{
  "model": "segmentation model",
  "crop_scale_min": 0.5,
  "num_classes": 10,
  "activation": "silu",
  "blocks_per_level": 2,
  "attention": true,
  "warmup_steps": 910,
  "weight_decay": 0.01
}
Rows from block 8 of a small segmentation model, named by matrix and row number. Rows with one number belong to one channel. Each number is 128 + 32 x the weight over its row's rms, rounded and kept within 0 to 255. All counts start at 0.
After each channel's rows are labels from the 100 images, of 14976, where the channel reaches its highest value: "strongest on" is what is common among them. Only what is clearly more common there than usual is listed. The data: Sentinel-2 satellite tiles (TerraMesh). In brackets: how many of the 100.
# convs0: first 3x3 conv (model.decb.0.0.convs.0.weight, 128x256x3x3, each kernel summed), inputs 0-255
# convs1: second 3x3 conv (model.decb.0.0.convs.1.weight, 128x128x3x3, transposed, each kernel summed), outputs 0-127

convs0.104 [127 154 165 115 152 115 142 140 124 149 117 131 140 120 138 124 123 140 102 126 132 115 112 175 114 155 120 159 135 123 143 136 123 124 108 138 153 101 118 157 124 142 137 137 120 127 126 154  95 139 137 130 107 169 142 113 143 106  91 102 108 136 132 133 111 104 130 137 136 134 113 109 102 102 119 126 125 127 125 135 147 119 149 115 142 111 100 146 150 143 170 122 127 135 132 150 138 114 139 126 147 126 160 102 141 160 142 129 139 102 105 142 118 135 146 169 139 151 107 171 172 136 133  95 153 148 140 122  85 124 122 178 139 100  46 145  75 155  89  40  86 197 124 134 160 182 176 172  93  97 164 141 208 125 123 150  72  42  81 102 135 165 208  82 193  80 139 137 133  85 121  99 106 149 130 127 113 140  38  93 117 191  78 118  91 139 122  46 185 168 123  93 143  80 149 191 121 122 140  75 151  42 168 109 213  69  99  91 181  96  25 104 154 106 126  63  64 130 172 124 188 147 180  94 109  90 129 151 166 140 127  88  95 105 127 169 125 108  60 120 156 149  87 120 106 190  78 112 120 178 114 188 155 135 199 123]
convs1.104 [ 80 125 109  82 113  90 166  82  84  98 171 193 119 109 101 103 107 112 136 153 132 133 164 174 153 159 101 114 105 126 140  80  93 168 114 111 107 134 148  79 129 121  90 162 176 111 108 175  99 108 163  78 167 122  87 146 131 104  64  80 175 132  69 111 117 165  81 130 135 113 149  99 161 133 133 137 163 104 107 104 140 214 146  92 155 116 153 170 201  80 106 138 112 140  84 107 111 147  84  95 176  84 105 156 142 107 117  78 123 104 121 113 134 188 127 115 134 120 159  60 114 116 157 107 172 127 150 197]
strongest on: crops (79); main land cover: crops (63)

convs0.74 [144 133 124 131 110 134 163 143 112 147 127 120 161 157  72 121 145 143 158 121 111 143 141 133 148 169 174 100  89 129 134 185 157 114 107 135 141 176 157 141 140 155 147 144 135 132 172 154 162 103 150 157 120 100 114 150 122 101 180 124 152 129 126 131 129 119 122 133 115 120 160 121 124 146 137 130 130 131 132 117 123 150 152 164 132 177 162 125 144 135 115 147 130 119 118 157 116 127 126 148 137 127 152 119 131 157 126 112 129 146 132 129 129 126 123  66  99 167 114 131 154 116 121 115  85 148 165 150 205 144 124 150 121 180 102 139 114 107  85 127 112 126 107 194  46  98 128 150  87  88 165 185 194 128 138 140 172 133  85  99  65 173 129 163 159 166 104  60 186 168  70 169 198 158 138 162 193 207 114  93 129 133 133 133  91 128 128 149  68 126 101 160  84 151 148 160  68 117 130 157  91 138  61  93 119 205 113 126  84 131  79 105 136 154  49 154 142 183  50 181  94 143 153 158 161 120 134 209 149 155 160 146  95  98 133 104 131 126 149  75  94 189  58 154 149 193 195 146  64 167 171 199  48 160 129 155]
convs1.74 [ 99 153  78 134 135  60 100 124 136 132 153  57 159  90 162 143 147 118  84 135  33  83 147 136 116  85 157 167 128 183 145  88  98 123 143  65 103 122 185 128 140 135 115 134 127 123 109 105 125 151 115  85  95 141 108 140  93 120 163 116 121 113 135  94  99 135 139 123  64 105  99 141 142 119 119 133 109 144 113 136 112 154 120 151 186 113 125 139 143  93 142 150 140  91 128 179 101 166 193 115 154  63 144 120 128 127 107 201 130 108 109 143 140 204  97 101 214 141 116  87 146 124 104 122  27 147 175 161]
strongest on: water (92); main land cover: water (42); flooded vegetation (41)

convs0.90 [113 134 100 116 117 112 159 110  97 129  87 140 128 127 142 132 134 153 131 138 131 132 129 140 142 123  99 123 115 165 121 128 129 118 120 129 119 110 131 117 126 121 133 119 139 124 122 127 127 114 138 124 118  95 133 123 151  96 106 105 155 115 151 147 130 128 122  98 137 132 145 139  99 104 153 126 137  90 119 124 133 118 153 145 135 101  98 120 148 134 126 130 135 137 140 138 101 113  94 140 140 118 110 115 127 126 117 129 108 119 122 143 130 121 104  84 104 127 119 127 124 114 130 126 134  92 128 113  88  99 124 163 141  61  39  91 157  86 113 128 204  46  61  52 100 130  74 121 210  80 148  82 163 128 142  84 123 121  23 122 101 177  99 128 131 110 165 169 151 155 106 165 121 127 155 112  90 126 151  89 149 151 122 170 132 184 102 134  68 105 172  38 127 143  16  65 120 185 129 120 158 144 169 174 117  98 125 207 138  57  82 123 150  82 146 102  43 167 136  83 131 120 144 100 119 109  37 107  82 124 141 126 169  89 206 150 147 150 139 177 191  81 210 111 119 147  93 140 134 111  87 136   0  92 110 124]
convs1.90 [112  89 127  75 122 185 182 156 148 131 152 150 138 108 125 110 168 112  68 145 127  82 172 148  99 165 162 121 151 140 110 166  79 152 122  82 108 125 114  96 144 141 104 173 123 117 113 163 123 172 107 167  75 193 112 156 186 137 113  92 128  93 175  96 104 160 133 144  63  96 160 175 145 106  93 149  54  92  67 171 116 132 117 157 119 151  88 164 130 189  88  84 124 122 142 122 156 113 118  33 103 147 147 142 109 152 155 104 127 171 100 139  80 140 133 134 128 107  62 164 140 158  92 128 150 146 129 180]
strongest on: crops (88); built area (82); main land cover: crops (60)

convs0.21 [127 113 132 153 142 116 109 145 132 120 150 137 140 131 131 113 125 141 116 110 141 143  85 103 139 132 134 130 124 144 124 117 143 122 120 112 136 127 121 102 120 113 126 124 109 136 127 123 150 139 127 123 163 125 133 114 132 112 129 121 123 130 131 110 128 134 135 132 111 154 150 126 108 131 131 156 145 115 124 129 138 125 138 108 120 116 139 136 123 144 141 124 109 126 136 129 144 118 134 149 131 145 114 111  94 136 140 102 139 142 128 129 123 125 132 163 123 139 150 136 144 119 160 131  98 151 136 149 104  69 109  99 113  67 169  43 201 195 206  89 113  97 105  84  51 153 146  79 189 128 149 160 170 176 179 150 186 153 160 169  93 229  78 185  64 136 164  86 166 124 131  95 105 130  90 122 133 148  20  93 151 106 121 135 120 135 116 141 106 102 133 198 143 163 129 136  88  44  99 116  93 111 210  70  88 190 149 140 135 168 101 110 159  59  80 115 137  90 158 159  76  90  75 106 104 109 144  69  87 104  67 128 138  79 202 178  32 104 131 138 158 206 206 102 123  96 188  41 110  69  59 118 137 111 104 161]
convs1.21 [141  94 120  93 147  85  74 142  62 119 170 184 157 148 142 163 133 141  80  86 152 147 126  99 189 114 130 173  82 121 102 104 113  63 128 175 131 120 126 136 152 157 171 103 123 141  85 221 180 137  89 130 145 185  85 122 127 155  89 175  93  89 173 128 133 148 135 198 199 128 123 173 150 161 124 102 132 142  66 146 133 156 117 108 132  89 131 131 128 104 212 147 110  76 117 127 159 151 156 104 159 146 122 117 131 118 146 142 111 135  89 135 117 196 131 140 155  79  82 106 142 135  91 116  89 162 107 124]
strongest on: built area (80); crops (76); main land cover: built area (31)

convs0.96 [160 136 123 139 123 113 136 124 137 150 100 148 120 140 186 116 128 100 113 123 116 122 122 129 121 144 130 140 108 149 151 135 148 149 126 140 145 129 123 125 124 152 111  98 110 147 137 109 127 151  94 131 113 129 130 142 133 119 101 144 105 145 115 142 144 114 129 128 154 115 113 146 137 104 136 130  84 115 122 121 125 136 121 115 111 115 153 136 120 155 148 142 118 119 128 127 127 122 176 107 168 143 125 102 100 163 147 139 126 151 126 117 130 126 109 118  93 145 115 108 102 131 141 141 131  70 115 124 219  45 135 225  45 197 212 168  94 135  75 142  88 117  86  40 147 153 118 142 150 110 149 124 136 132 113 116 138 137 115 106  43 133 110  69 157 154 118 157 103 128 153 138  76 143 120 119 126 120 132  42 131 204  85  90  73 179  66 150 155  44 175  78 102  68 132 184  72 106 108 110 180 139 161  69 147 101 102 127  80 193  89 228 129  78 171  82 132 149 173 120 159 108 126 200  88 110 144 136 103 190 170  97 120  92 146 167  88  51 125 158 154 132  84 186 117 191 165 143 146 159  45 137 170  93 126 146]
convs1.96 [ 94 114  73 136 110 124 136 120 150 124  77 133 137 162  52 185 116 148 145 126 125 100 146  84 112 129 157 197 120  72 147 100 152  91  98 164 195 134 119 137 119 115 113 165  77 104 139 126  80 102 148 101 152  57 104  78 140 163 169  90  79 102 129 116 139  96 114 120  85 112 127 105 111 160  86 202 155  67 161 119  94 130 134 147  74 149 121 117  91 122  20 113 107 108 139 142 113 122  97 154 158 150 149  80 159  82 104 154  86 162 101 165 128 132 148 118 155 114 101 122 119 101  92 143 104 178 130  69]
strongest on: water (90); main land cover: water (53); flooded vegetation (31)

convs0.50 [149 134 134 117 128 127 138 141 120 138 104 134 133 119  96 119 122 151 117 153 114 120 119 136 153 108 159 113 101 133 134 115 122 116 130 147 130  88 145 111 115 145  99 122 100 112 123 154 122 106 143 129  89 137 149 108 133 126 132  94 153 128 130 142 145 110 141 109 139 156 141 118 126 133 153 121 132  84 142  99 116  78 146 122 130 143 117 120 134 115 148 142 143 109 111 102 101 138 159 135 105 112 117 102 104 121 118 117 101 129 151  99 109 132 107  97  87 147 122  93 109 102 123 131 113 151 112 107 208 241 164 191 138 150 211 150 159  79 143 160 170 113 134  66 132 142 158 189 109 106 117 123 132 118 152 162 125 151 152 123  30  88  75 186  83 144 132  97 138 127 205 168 104 148  87 129 113 155 135  77  72 106 137 102 137  85 113  93  76  96 148  68 134 132  99  93 203 157 169  75 121 116 121 170  45 223 161  90  73 152 139  95 161  71  91 129  20 152 117 142 113 162  79  31 156  46  81  98 127  88 113 133 151 166  93 206  71 174 109 141 109 156 178 184 136 145 112 123 100 139 188 166 126  83 182 130]
convs1.50 [145 104 136 158 109  91 176  84  59 217 118 112 171 112 152 160  64 123 186  96 110 144 105 148 107  70 137 205  93 123 173 143 116 145 161 111  80 141  88 138 107  98 119 166 123 148 106 140 106 109 125 127 165 118 147  85 153 142 137 193  89 139 138 111 115  85 105 126 102  93 135 149 141 198 123  93 122 126 112 110 130 164 139 151 131  86  98 206 111 155 130  98 146 131  99  75 170  93  63 129 165 171 106  73 128 156  69  76 158 121  94 116 127 100 113 134 105 128  99 152 137 171 100 169 143 126 171 112]
strongest on: clouds (37); main land cover: water (30)

convs0.105 [155 133 122 153 133 125 127 126 116 124 161 117 137 151 174 106 149 139 105 115 150 122 100 124 141 157 122 126 128 127 156 109 158 139 132 105 123 126 141 104 108 124 137 127 145 156  93 141 155 141 114 127 166 125 146 106 153 120 126 160 169 135 163 131 144 125 142 134 129 168 138 118 157 161 132 161 130 124 121 130 145 131  98 112 114 127 125 131 152 162 119 130 116 127 172 139 162 131 176 118 143 130 139 167 126 151 137 132 142 153 143 137 133 126 116 179 138 116 136 102 137 137 155 137 120 136 145 137 113 150 144 192 129 113  77 123 120  70 154 156 155 117 107  47 121 141 151  65 139 118  42 114 111  95 135 151 122  60 132  95  55 154 127 144 132 169 144 145  27 110  90  91 120 158 136 140  84  63  80 187  94  93  70 133 126  96 115 122 128  87 153 141 121 156  31 166 203 100  73 171 158 176  42  77 100 190 127 111 244 137 128 157 106  95  42 166 183 156 134 118  78 109 115 118 201 159 119 111 163  26 180 169 127 196 138  85 129 203 123  67 189  90 140  74 147 109 173 171 173  80 109 138 110 123 132 130]
convs1.105 [142 138  99 134 151 134 136 171 110 151  81 110 119 133 133 215 122  96 149 156 185  98 149  87 155 166 136  95 104 136  99 124 109 134 131 143 111 197 174 121 156  74 116 165 105 107  77 146  96 153 140 142 135 149 137  61 145 138 115 201  73  91 102 173 127 124 123 149 106 141 126 175 120  65 135 130  94 138 104  95 122  42 185 123  99 162 118 130 109 143  59 132 114 116 141 120 124 118 166 101 116 163 158 177  89 132 152 154  95 123 172  68 141 124 144 171 148 158 169 122 165 215 136 158 181  90 116 158]
strongest on: water (71); main land cover: water (49)

convs0.101 [107 125 128 133 150 127 105 134 141 135 124 129 133 136 112  86 139  97  93 131 127 126  96 122 115 126 109 117 102 144 139 117 106 108 140 138 130  93 127 102 106 140 115 115  84 141  94 132 128 132  99 144  69 124 120 109 164  83 110 116  79  95 100 106 157 113  86 118 114 107 117 117 117 134 135 112  90 119 133 146 128 128 147 131 113  95 126 134 136 116 125 128 118 111  81  98 132 143 124 127 148 147 142 129  84 113 110 113 130 126 115 115 144 122 131 105  87 125 119 115 129 123 109 105  70 112 126 128 174 125 122 163  73 103  80  72 217  77  89 107 175  90 181 110 125 173 150  97  96 110  93 168  70 105 135 100 140 119  91  95  78 150  48 173  98 101 187 197  59 102 175 133  90  53 133 111 151 168 104  78 171  84 128  34  44  52  50 104 100 118  96 142  89 158  98 119  89 143 119 183  78 131  93  91 182 193  91 142 142 117  83  91 104 233 159 132  84  56 140 159 155  99  74  53 145 112  99  82  59 127  93 134  85 122 146 106 135 166 132 127 163 108  72  94 117 133 123 107 171 104 177 120  75 122 173 133]
convs1.101 [133 163 117 111 160 125  98 141 183 105 108 164 131  37 112 128  87 144 184 131 151 112 125 164 170 113 182 181  89  97 135 149 105  92 118 118 173 125 100 121 131  55  79 217 156  68 135 150 178  92 169  61  96  98 163 137 146 167 125 134 107 137 141 169 134 114  92  45 146 113 144 126 152 114 138  83 100 126 125  99 118 100  88 109 156 159 120 160 145 154 137 122 102 117 143  95 137 143 173 177  84 170  99 129 135 157 135 180 166 150 138 123 142 180 105 169 112 138 132 163 121 148 138  73  79 169 157 130]
strongest on: crops (82); built area (76); main land cover: crops (62)

convs0.40 [ 80 121 137 119 105 125 111 126 136 123 165 114 137 144  72 140 131 142 133 115 112 102 105 119 113 120 104 120 134 142 114 153 119 138 102 115 115 144 131 119 121 145 134 140 130 136 102 119 132 130 152 129 158 139  98 140 124 146 155 127 130 129 149 119  99 166 133 154 121 124 126 148 121 144 125 129 125 117 127 111 116 141 142 143 109 130 134 125 135 133 109 124 132 144 139 160 166 137 121 122  96 125 137 135 134 123 103 132 163 123 136 132 126 122 131 137 162 123 147 132 120 148 123 127  90 206 110 159 138  88 112 132 151 128 154 101 253  94  66 160 115 142 124 168 134 131 174 144 116 147  82 132 117 188 106  46 113 208  75 113  45 163 104 151  98  79 167 141 166 215 194  76 169 104 139 124  74 136  68 111 152  49 154 107 129  40  77 110 128 182 115  95 147  79 134 114 131  88  17 126 173  77 150 119 121 101 121 146 222 140  98  71 175 160 157 121 121 169 138 128  37 143 160 187 124 129  85 161 137 150  79 142 107 186 206 186 102 115  66  87 182  91 195  96 142 163 177 186 137 144 165  89 117 138  88  92]
convs1.40 [125 135 168 167 121 158  97 170 146 122  74 122 142 155 151 132 134 115 193 113 116 115 101 163 111  95 103 113 134  91 151 151 101 126 148 122  89 162 140  92 196 153 113 120 193  75 108 227 108 165 136 117 107  99 137 142 105 232 105  67 155 161 104 165 141 174 129 128 153 142  92 159 156  90 157 105 162 142 135 146 141 113 103 155 176 153 163 115 153  78  96 130 106 150  76 108 132 132  60 174 108 100 127 137  75  93 145 109  90 154 102  96 143 135 152 156 133  55 102 129 138 163 136 179 140 145 146 183]
strongest on: clouds (79); built area (70); crops (68)

convs0.7 [116 122 130 143 109 129 117 143 150 135 185 160 146 127  97 132 134 107 113  96 137 171 145 117 121 114 133 130 116 112 114 162 141 151 134 109 126 136 124 129 122 111 137 150  97  87 151 116 139 122 139 125 136 164 122 156 154 138 129  62 111 132 144 100  93 118 109 108 116 117  90 134 127 156 142  97 146  98 122 128 138 125 150 124 164 127 113 120  92 129 131 134 120 128 143 125 149 124 129  94 138 128 155 111 104 127 130 144 128 109 118 152 164 151 109 106 136 150 125 158 130 140 142 126  67 206 105 125 142  90  87 130 148 151 120 128 184  93 106  84  96  23  44  99 131 181 124 101 157  82 102 166 147 164 120  84  94 159 147 163 190 146 183 150 108  84 103 138  54 113  83 114 138  72 146 132 119  95  98 127 206 195 148  79 171 143 204  89 213 163 119  89  90  83 159  99 128 155  54 161 174 133 169 131 197 141  92 129  67  94 155  45  65 107 117 185 134 106  87 242 114 113 155 133 147 100  60 149 147  43  89 107 173  65  73  96  97  75 153 150 134 149  94 152 109 115  68 138 138 114 171 134 145 159  99 123]
convs1.7 [ 80  72 133 134 109 132  87 127 107  99 123 145 115 125  92  98 137 182 143 128 100 176 170 113 149 106  79 210 122 136 137 151  93  69 166 157  72 177 176 107 119  94 107 104  78 153 152 133 120  92 123  86  86  66 107  62  97 143 112  99 128  78 107 101 137 144 120  67 146 126  73 123 129 123 146  94 130 154 179 179 154  90 126 123 116 116 123 206 129  94 110 166  69 173 126 171 124 105 140 131 144 131 113 150 131  84 114  61 109 104 130 139  94 178 161 122  86  87 151 129  82 133 136 174 118 119 157 180]
strongest on: water (91); built area (62); main land cover: water (36); flooded vegetation (32)

convs0.66 [165 132 116 106 110  99 111 117 143 119 116 130 146 125 157 107 108 110  91 131 117 136 136 151 122 124 128 143  98 118 111 115 120 133 117 138 127 122 131 107 112 121 120 125 151 150 117 109 128 141 166 115 145 162 138 129 131 109 110  82 138 118 110 122 130 129 120 129 125 147 139  98 139 142  97 105 154 149 136 147 117 125 137  98 125  91 120 118 116 157 140 110 109 124 129 112 115 122 119 138 123  83 108 124  89 130 139 119 123 116  91 134 123 129 136 151 108 142 119  95 129 135 115 109 101 119 166 119  74  64  66  96 205  85 119 188 102 166 132 110 145 145 138 191 169 141 102  58 127  68  92 130  96  61 134 159 114  33 150  86 136  94  98 120 133 109 163 107 127  91  85 101 135  89 105 136  80  90 138 144  93 151 124 132 187 147  70 115 109 169 129 111  34 109 127 126  96 170 159 120  51 118 191 157 178 134 151 107 210  80 136  15  84   0 111 106 109 105 162 146 168 170  87  15 139  70 107 150 132 103  99 156 117  96 104  45  88 135  67  62 158 111 132 122 125  84 123 151  90 130 123 134 165  69 127  54]
convs1.66 [166  88 145 101 162 119 105  98 139 154 180 167 143 132 109 145 123 156 129 162 104 170 153  69 128 101  93 137 147 142 129 117 102 139 124  88 110 136  98  94 114 140 164  87 118 137 120 187 155  87 118 171 115  88 133 144  59  98 112 138 152 172  83 102 130 207  92 126 113  28 142  92 110 119 125 204 140 157 147 131  96 147 146 123 126 146 138 137 152  98 135 130 117 148 100  93  86 111  91 132 105 149 132 141 117 118 112 114  82 228 197  84  52  99 114 103  69  99 162  63 108 129 151 106 115 148  90 133]
strongest on: snow or ice (54); main land cover: snow or ice (46)

convs0.22 [122 137 121 120 155 136 146 131 114 132 135 155 122 125 131 152 135 141 167 133 131 133 115 146 112 133 121 127 109 119 140 142 131 129 129 160 115 126 134 125 150 153 103 129 131 124 118 136 118 127 181 129 112 112 151 121 147 144 137 155 132 135 131 142 134 155 138 131 158 149 140 127 144 137 125 147 137 149 149 134 128 117 136 116 149 124 118 127 133 131 120 153 138 158 137 149 103 144 139 142 153 111 123 141 139 122 108 153 131 138 126 119 106 136 153 118 159 132 102 142 104 137 148 143 129 142 129 107  73 122 104 170 226 134 174  92  99 101  69 155 185 126  61  69  74 152 149 151 161 145 115 130 169 185  87  62 177 225  49 137 114 212 166 247 128 148  99 154 160 177 170 135  45 191 163 174 146 123 117 167 195  88 109  33 153 115 173 124 122 150 145  74  92 110 114 105 118 149 103 142 139  69  98 135  76  74 124  43 106 172 128  85 145 217 168  56 142 162 116 124 115  97 121 212 189  81 105  60  36 155 108 149 108 114 186  98 105 150 135 118 121 158 169 113  62 127 103 175 178 144 124 116 128 170 141 121]
convs1.22 [124 147 125 149 185 113  93  76 155 171 133 148 151 169  86  99 166  97 133 178  72 127 157 116 152 105  57 111 141 141 110 125 137  98 161 138 195 140 100 108 109 104 164 119 157 146 159 209 173 137 111 141 141 100 134 129 190 179 129 141  89 104  98  98 112 134 100 138 126  67 140 114 114 117  63  70 127 136 130  60  71  81  74 141 155  94 126  65 156 108  36  79 156 189 141  85 132 140 103 132  86 104 115 156 118 156 105 125  84 137 128  97 149 154 126 114 130 152 108 163 115 141 150 108 123 128 115 167]
strongest on: built area (73); crops (69)

convs0.55 [136 131 123 124 126 128 121 134 126 173  94 134 130 123 152 137 110 145 131 160 141 108 134 163 102 150 109 141 107 103 129 135 123 136 144 166 120 120 146 134 119 163 135 134 153 113 146 113 105 114 162 131 113 141 132 145 128 178 148 120 112 134 112 152 126 111 132  93 128 121 132 134 128 126 140  93 111 125 139 136 137 106 151 160 144 129 121 144 111 133 143 134 126 118 122 149  99 134 121 122 149 133 149 119 181 125 123 150 107  88 125 140 128 137 114  87 146 135 126 140 174 136 131 105 144 106 140 123 167 130 152 142 111 156 225 159 115 177 170  39 164 111 107   7 130  92 156  70 162  89 121 119  88 183 100  48 193 105  97  35 172  65 137 176 122 120 112  89  70 188 121  98 109  89 127 146 126  88 167 163 113 125 136  45 173  41 150 148 142  69 135 159 164 103 137  77  77 132 139 115 104 107 116 100 136  56 119 172 106  78 187 161 128 189 125  96 164 145  43  80  83 165 158 119 145 107 168 107 195 145  58 130 104 126 125 173 102 109 112 150 170  77  24 127 150 202 168 167 198 178  95 136 110 135 107 140]
convs1.55 [115 125 159 121 158 153 120 179 124 180 160 129 213 118 105 123  60 120 132 156 114 102 154 150 166 103 134  99  82 107 147 141  95  92 107 170  79  87 103 124 165 149 106 133 101 105  96 122 121  63 140 115 125  92 174 134 139 124 147  85  77  50 140 114 149  92 165 118 171 117 113 117 111  81 167  98 121 120 120 124 147 150 112 181 102 134 104  94 166  60 166 154 110  77 115  89 146 143 104 142  89 130 124 108 155  63 153  84 102 125  64  73 140 117 192 143 101 161 128 151 129 189 113  88 174  82 167 152]
strongest on: crops (81); built area (78); main land cover: crops (45); main land cover: built area (28)

convs0.124 [146 137 139 125 140 121 108 129 150 137 131 107 120 125 147 170 142  91 179 110 127 124 139 129 121 121 125 159 117 111 112 132 124 139 130 128 112 128 116 124 139 136 105 121 125 159 101 152 118 139 106 117 133 131 133 134 104 134 147 137 125 102 137 130 120 128 116 135 130 118 129 115 129 106 121 141 128 128 124 131 126 134 153 135 104 132 123 139 127 151 138 134 133 132 142 153 132 105 131 123 127 142 116 140 132 143 131 117 112 113 129 131 117 126 101  98 140 123 107 128 141 116 125 130 121 123 120 130 136 129 103 146 165  91  59 126 182 142  70 177 127 191  50 145 172 127 147  62  72  85 177 146 116  55 170 100 114 139  86  36  72 170  97 125 176 158 109 118  94  47  59 115  55 132 104  58 107 131  94 136 123 168 150 108 184 168 199 104 159  94  76 179 131 151  56  99 127 129 171 158  78 132 120 108  94 172 102 105 162 104  84 123 159  82 255  96  92  55 222 135 157 131 137  78 157 167 183 232 152  50 114 121 164 120  74  98 169 192  82 117 151 128 107 117 145 154 182  94 131 158 133  64 189  95  63 159]
convs1.124 [ 80 101 165  70  98  37  97 147 125 129 147  85 107  90 156  71 151 138 137 156 152  97  81  87 137 116 102 102 100 150 157  91 129 124 128 160 147 115 162 137 144 119 111 102 139  87 121 157  82 107 138  91 144 142 104 159 112 103  57 141 157 144  97 120 102  74 121 181  87 106 147 148  58 185  88 108 207 141 179 119 131 146 133 115  99 158 109 167 125 217  90 171 117 107 155 139  95 132 148 120 115  85 171 145 149 128 108 164 186 156 153 109 145 134 165 124 122 159 168 185 120 178 104  77 116 130 147 118]
strongest on: water (73); main land cover: water (47); snow or ice (42); flooded vegetation (26)

convs0.98 [162 136 118 117 112 140 140 135 101 112 106 166 111 133 111 141 133 112  70 113  95 120 136  97 123 136 128 135 147 133 142 123 108 118 107 111 109 136 113 118 130 101 120 145 141  94 126 133 122 108 110 113 143  92 124 126 100 109 113 147 141 122 123 138 155 105 122 103 107 140 115 125 115 112 140 138 146 113 135 131 172 107 108 145 134 116 162 138 142 137 122 132 113 108  98 121 103 119 136 118 126 117 137 161 129 111 128 155 122 134 133 107 150 129  93 115  86 143 148 115 142 135 144 146 123 100 116 118 121 124 164 139  58 112 152 114 169 154 130 158 100 123 190 134 109 191  99 127 138 114 255 172  50 113 177 130  90  34 118 154 169 145 137 150  78  76 179 140  70 128 177 162 128 108 124 126  61  75 158  90 158  48  64 144 144 163 130 160 139 137 171 145 116 160 151  75 108 116  61 125 113 123 205  81 104 178 104 120 163 164 168 118 144  45  30 112  74 104 118 132 122 149 106 184  66 157  95 198 123 117 128 154 133 122 137  50 140 122  49  77  42 149  86 175  65 109  98  57  97 157  55 103 125 123  71  92]
convs1.98 [119 142 157 109 192  97 179 137 133 215 112 210 141 141 103 136 127 128 104 164 150  74 105  89 134 112  96  89  72 133 123  87 123 130 148 171 148 101 125 128 111 142 112 115 139 119 166  54 119 144 161 202 125 141 162  93  64 137 144 130 120 184 161 145 106 123  93 150 142 100 127 101 113 151  83 170  73 138 133 129 147 182 104  98  94  91 117 176  78  84 161 104 156 139 104 104 133 165 143 101 148 113  79 100 169 122 145 168 125 122 155 179 104 115 186 128 116  98 182  79 100 126 182 120 131 138  62 137]
strongest on: crops (64); main land cover: crops (43)

convs0.122 [114 138 127 122 138 134 129 152 150  84 107 106 138 157  85 113 104 130 128 124 105 135  76  94 141 137 114 113  94 115 121  77 124 154 136 153 138  95 123 121 141 135 116 114  73  95 138 108 147 131 136 140 118 146 115 110 138  99 114 129 133 137 108 120 116 122 120 125 119 128 150 126 136 145 109 132  98 123 118 104 114  97 125  87 130 108 111 119 134 126 137 136 138  84  98  99 109 123 149 132 135  87 130 120 116 137 113 126 127 142 129 106 125 115 134 124 127 112 134  71 124 104 127 107 125 110 100 144 115  57 121 115  55  57 126 126  60   8  85 171 142 175  99 158 110 108  79 115 153 126  39 143 175 144 153 123 167 135  75  77  37 199 114  74 191  61 132 135 113 105  72 155  89 137 144 139  96 126 146 149 101 134 134  93 147  98 162  65 157 138  83 109  70 200 125 173 150 187 125 117 151  76 122 112 174 119  96 127  95 107 188 154 144  94 136  92  17 122 171 129 242 156 119  79  77  99 116  90 173 111 166  75  73 108 102 100 186 116 136 188 165 112 139  81 159 127 102 156 152 154 162  67 156 167 191 129]
convs1.122 [131  75 107  82 141 194  65 119 133 110  92 176 159  69 127 136  77 145 152 158 146 151 119 109 124 106 120 187 134 132 114 154 124 142 132  78 128 144  95 103 174 116 114 126 123 102 101 133  71 140 116 117 114  69 160 122 145 105 109 143  48 192 140 119 120 104 144 122 158 153  93 133 138 124 129 104 219 148 105 146 101 110 133 186 135  96 142  66 151 104  83 175  92 125 101 124 125 132  92 102  73 124 115 101 126 118 156  54  89 183 147 103  72 153 191 136  86  68 126 123 114 124  87  85 101 134 121  76]
strongest on: crops (85); main land cover: crops (76); built area (63)

convs0.6 [120 113 117 126 142 134 124 133 182 120 119 117 135 132 127 143 137 120 122 124  99 106 121 137 123 168 103 134 132 109 129 105 133 131 134 135 129 115 114 128 138 166 134 139 135 134 120 127 133 129 125 112 119 161 135 121 132 184 115  98  73 118 116 140 137 134 136 149 135 135  98 133 125 117 104 125 181 142 143 115 129 132 136 110 149 111 114 113 144 151 164 137 136 129 125  96 143 124 150 135 129 122 121 149 113 148 133 123 140 135 122 137 106 131 173 143 132 152 112  96 137 136 116 123  94 129 116 126  81 146 131 159 118 126 128 131  88  83 184 186 133 115 129 151  79 175  82  93  94 161 160 168 147  73  95  77  81 140 135 108  85 244 169  58 101 167 174  56  90  75 171 105  93 132 111  96 150 104 111  80 108 176 181 169 186 158 167 147 185 246 187  67  80 112  95 159 151 138 156  13 172 106 142 159 131 134 131  79 226 176 174 125 139 138 185 164  93  97 142 140 109 120  84 104  94  62 120 107 222 116 109 117  72  58  57  99 133  76 122 107 123 157  76  77 129  69 137  94 148 174 102 126 124  50 138 104]
convs1.6 [185 110 152 154 156 128 167  97  99 100  56 119 170 170 131 171 197 143 133 119  94  91 119 168 116 134 124  86 112  69 152 103 101 160  78 131 111  93 120 146 109 148 165 103 141 120 118  93 112 115 142  72 116 141 105 131 114 180 112  98 119 142 102 147  91  57 122  97 211 176 111 137  94  95 118  72 157  63 102  88 166 165 103 128 115 117  98  75 149  55  76 129 106 160  99 125 129  95  89 147 127 134 120 104  90 155 169 101 103 132 172  86 123  75 130 106 133 116 116 110  74 163 151  96 161 115  84 147]
strongest on: water (84); main land cover: water (53); flooded vegetation (28)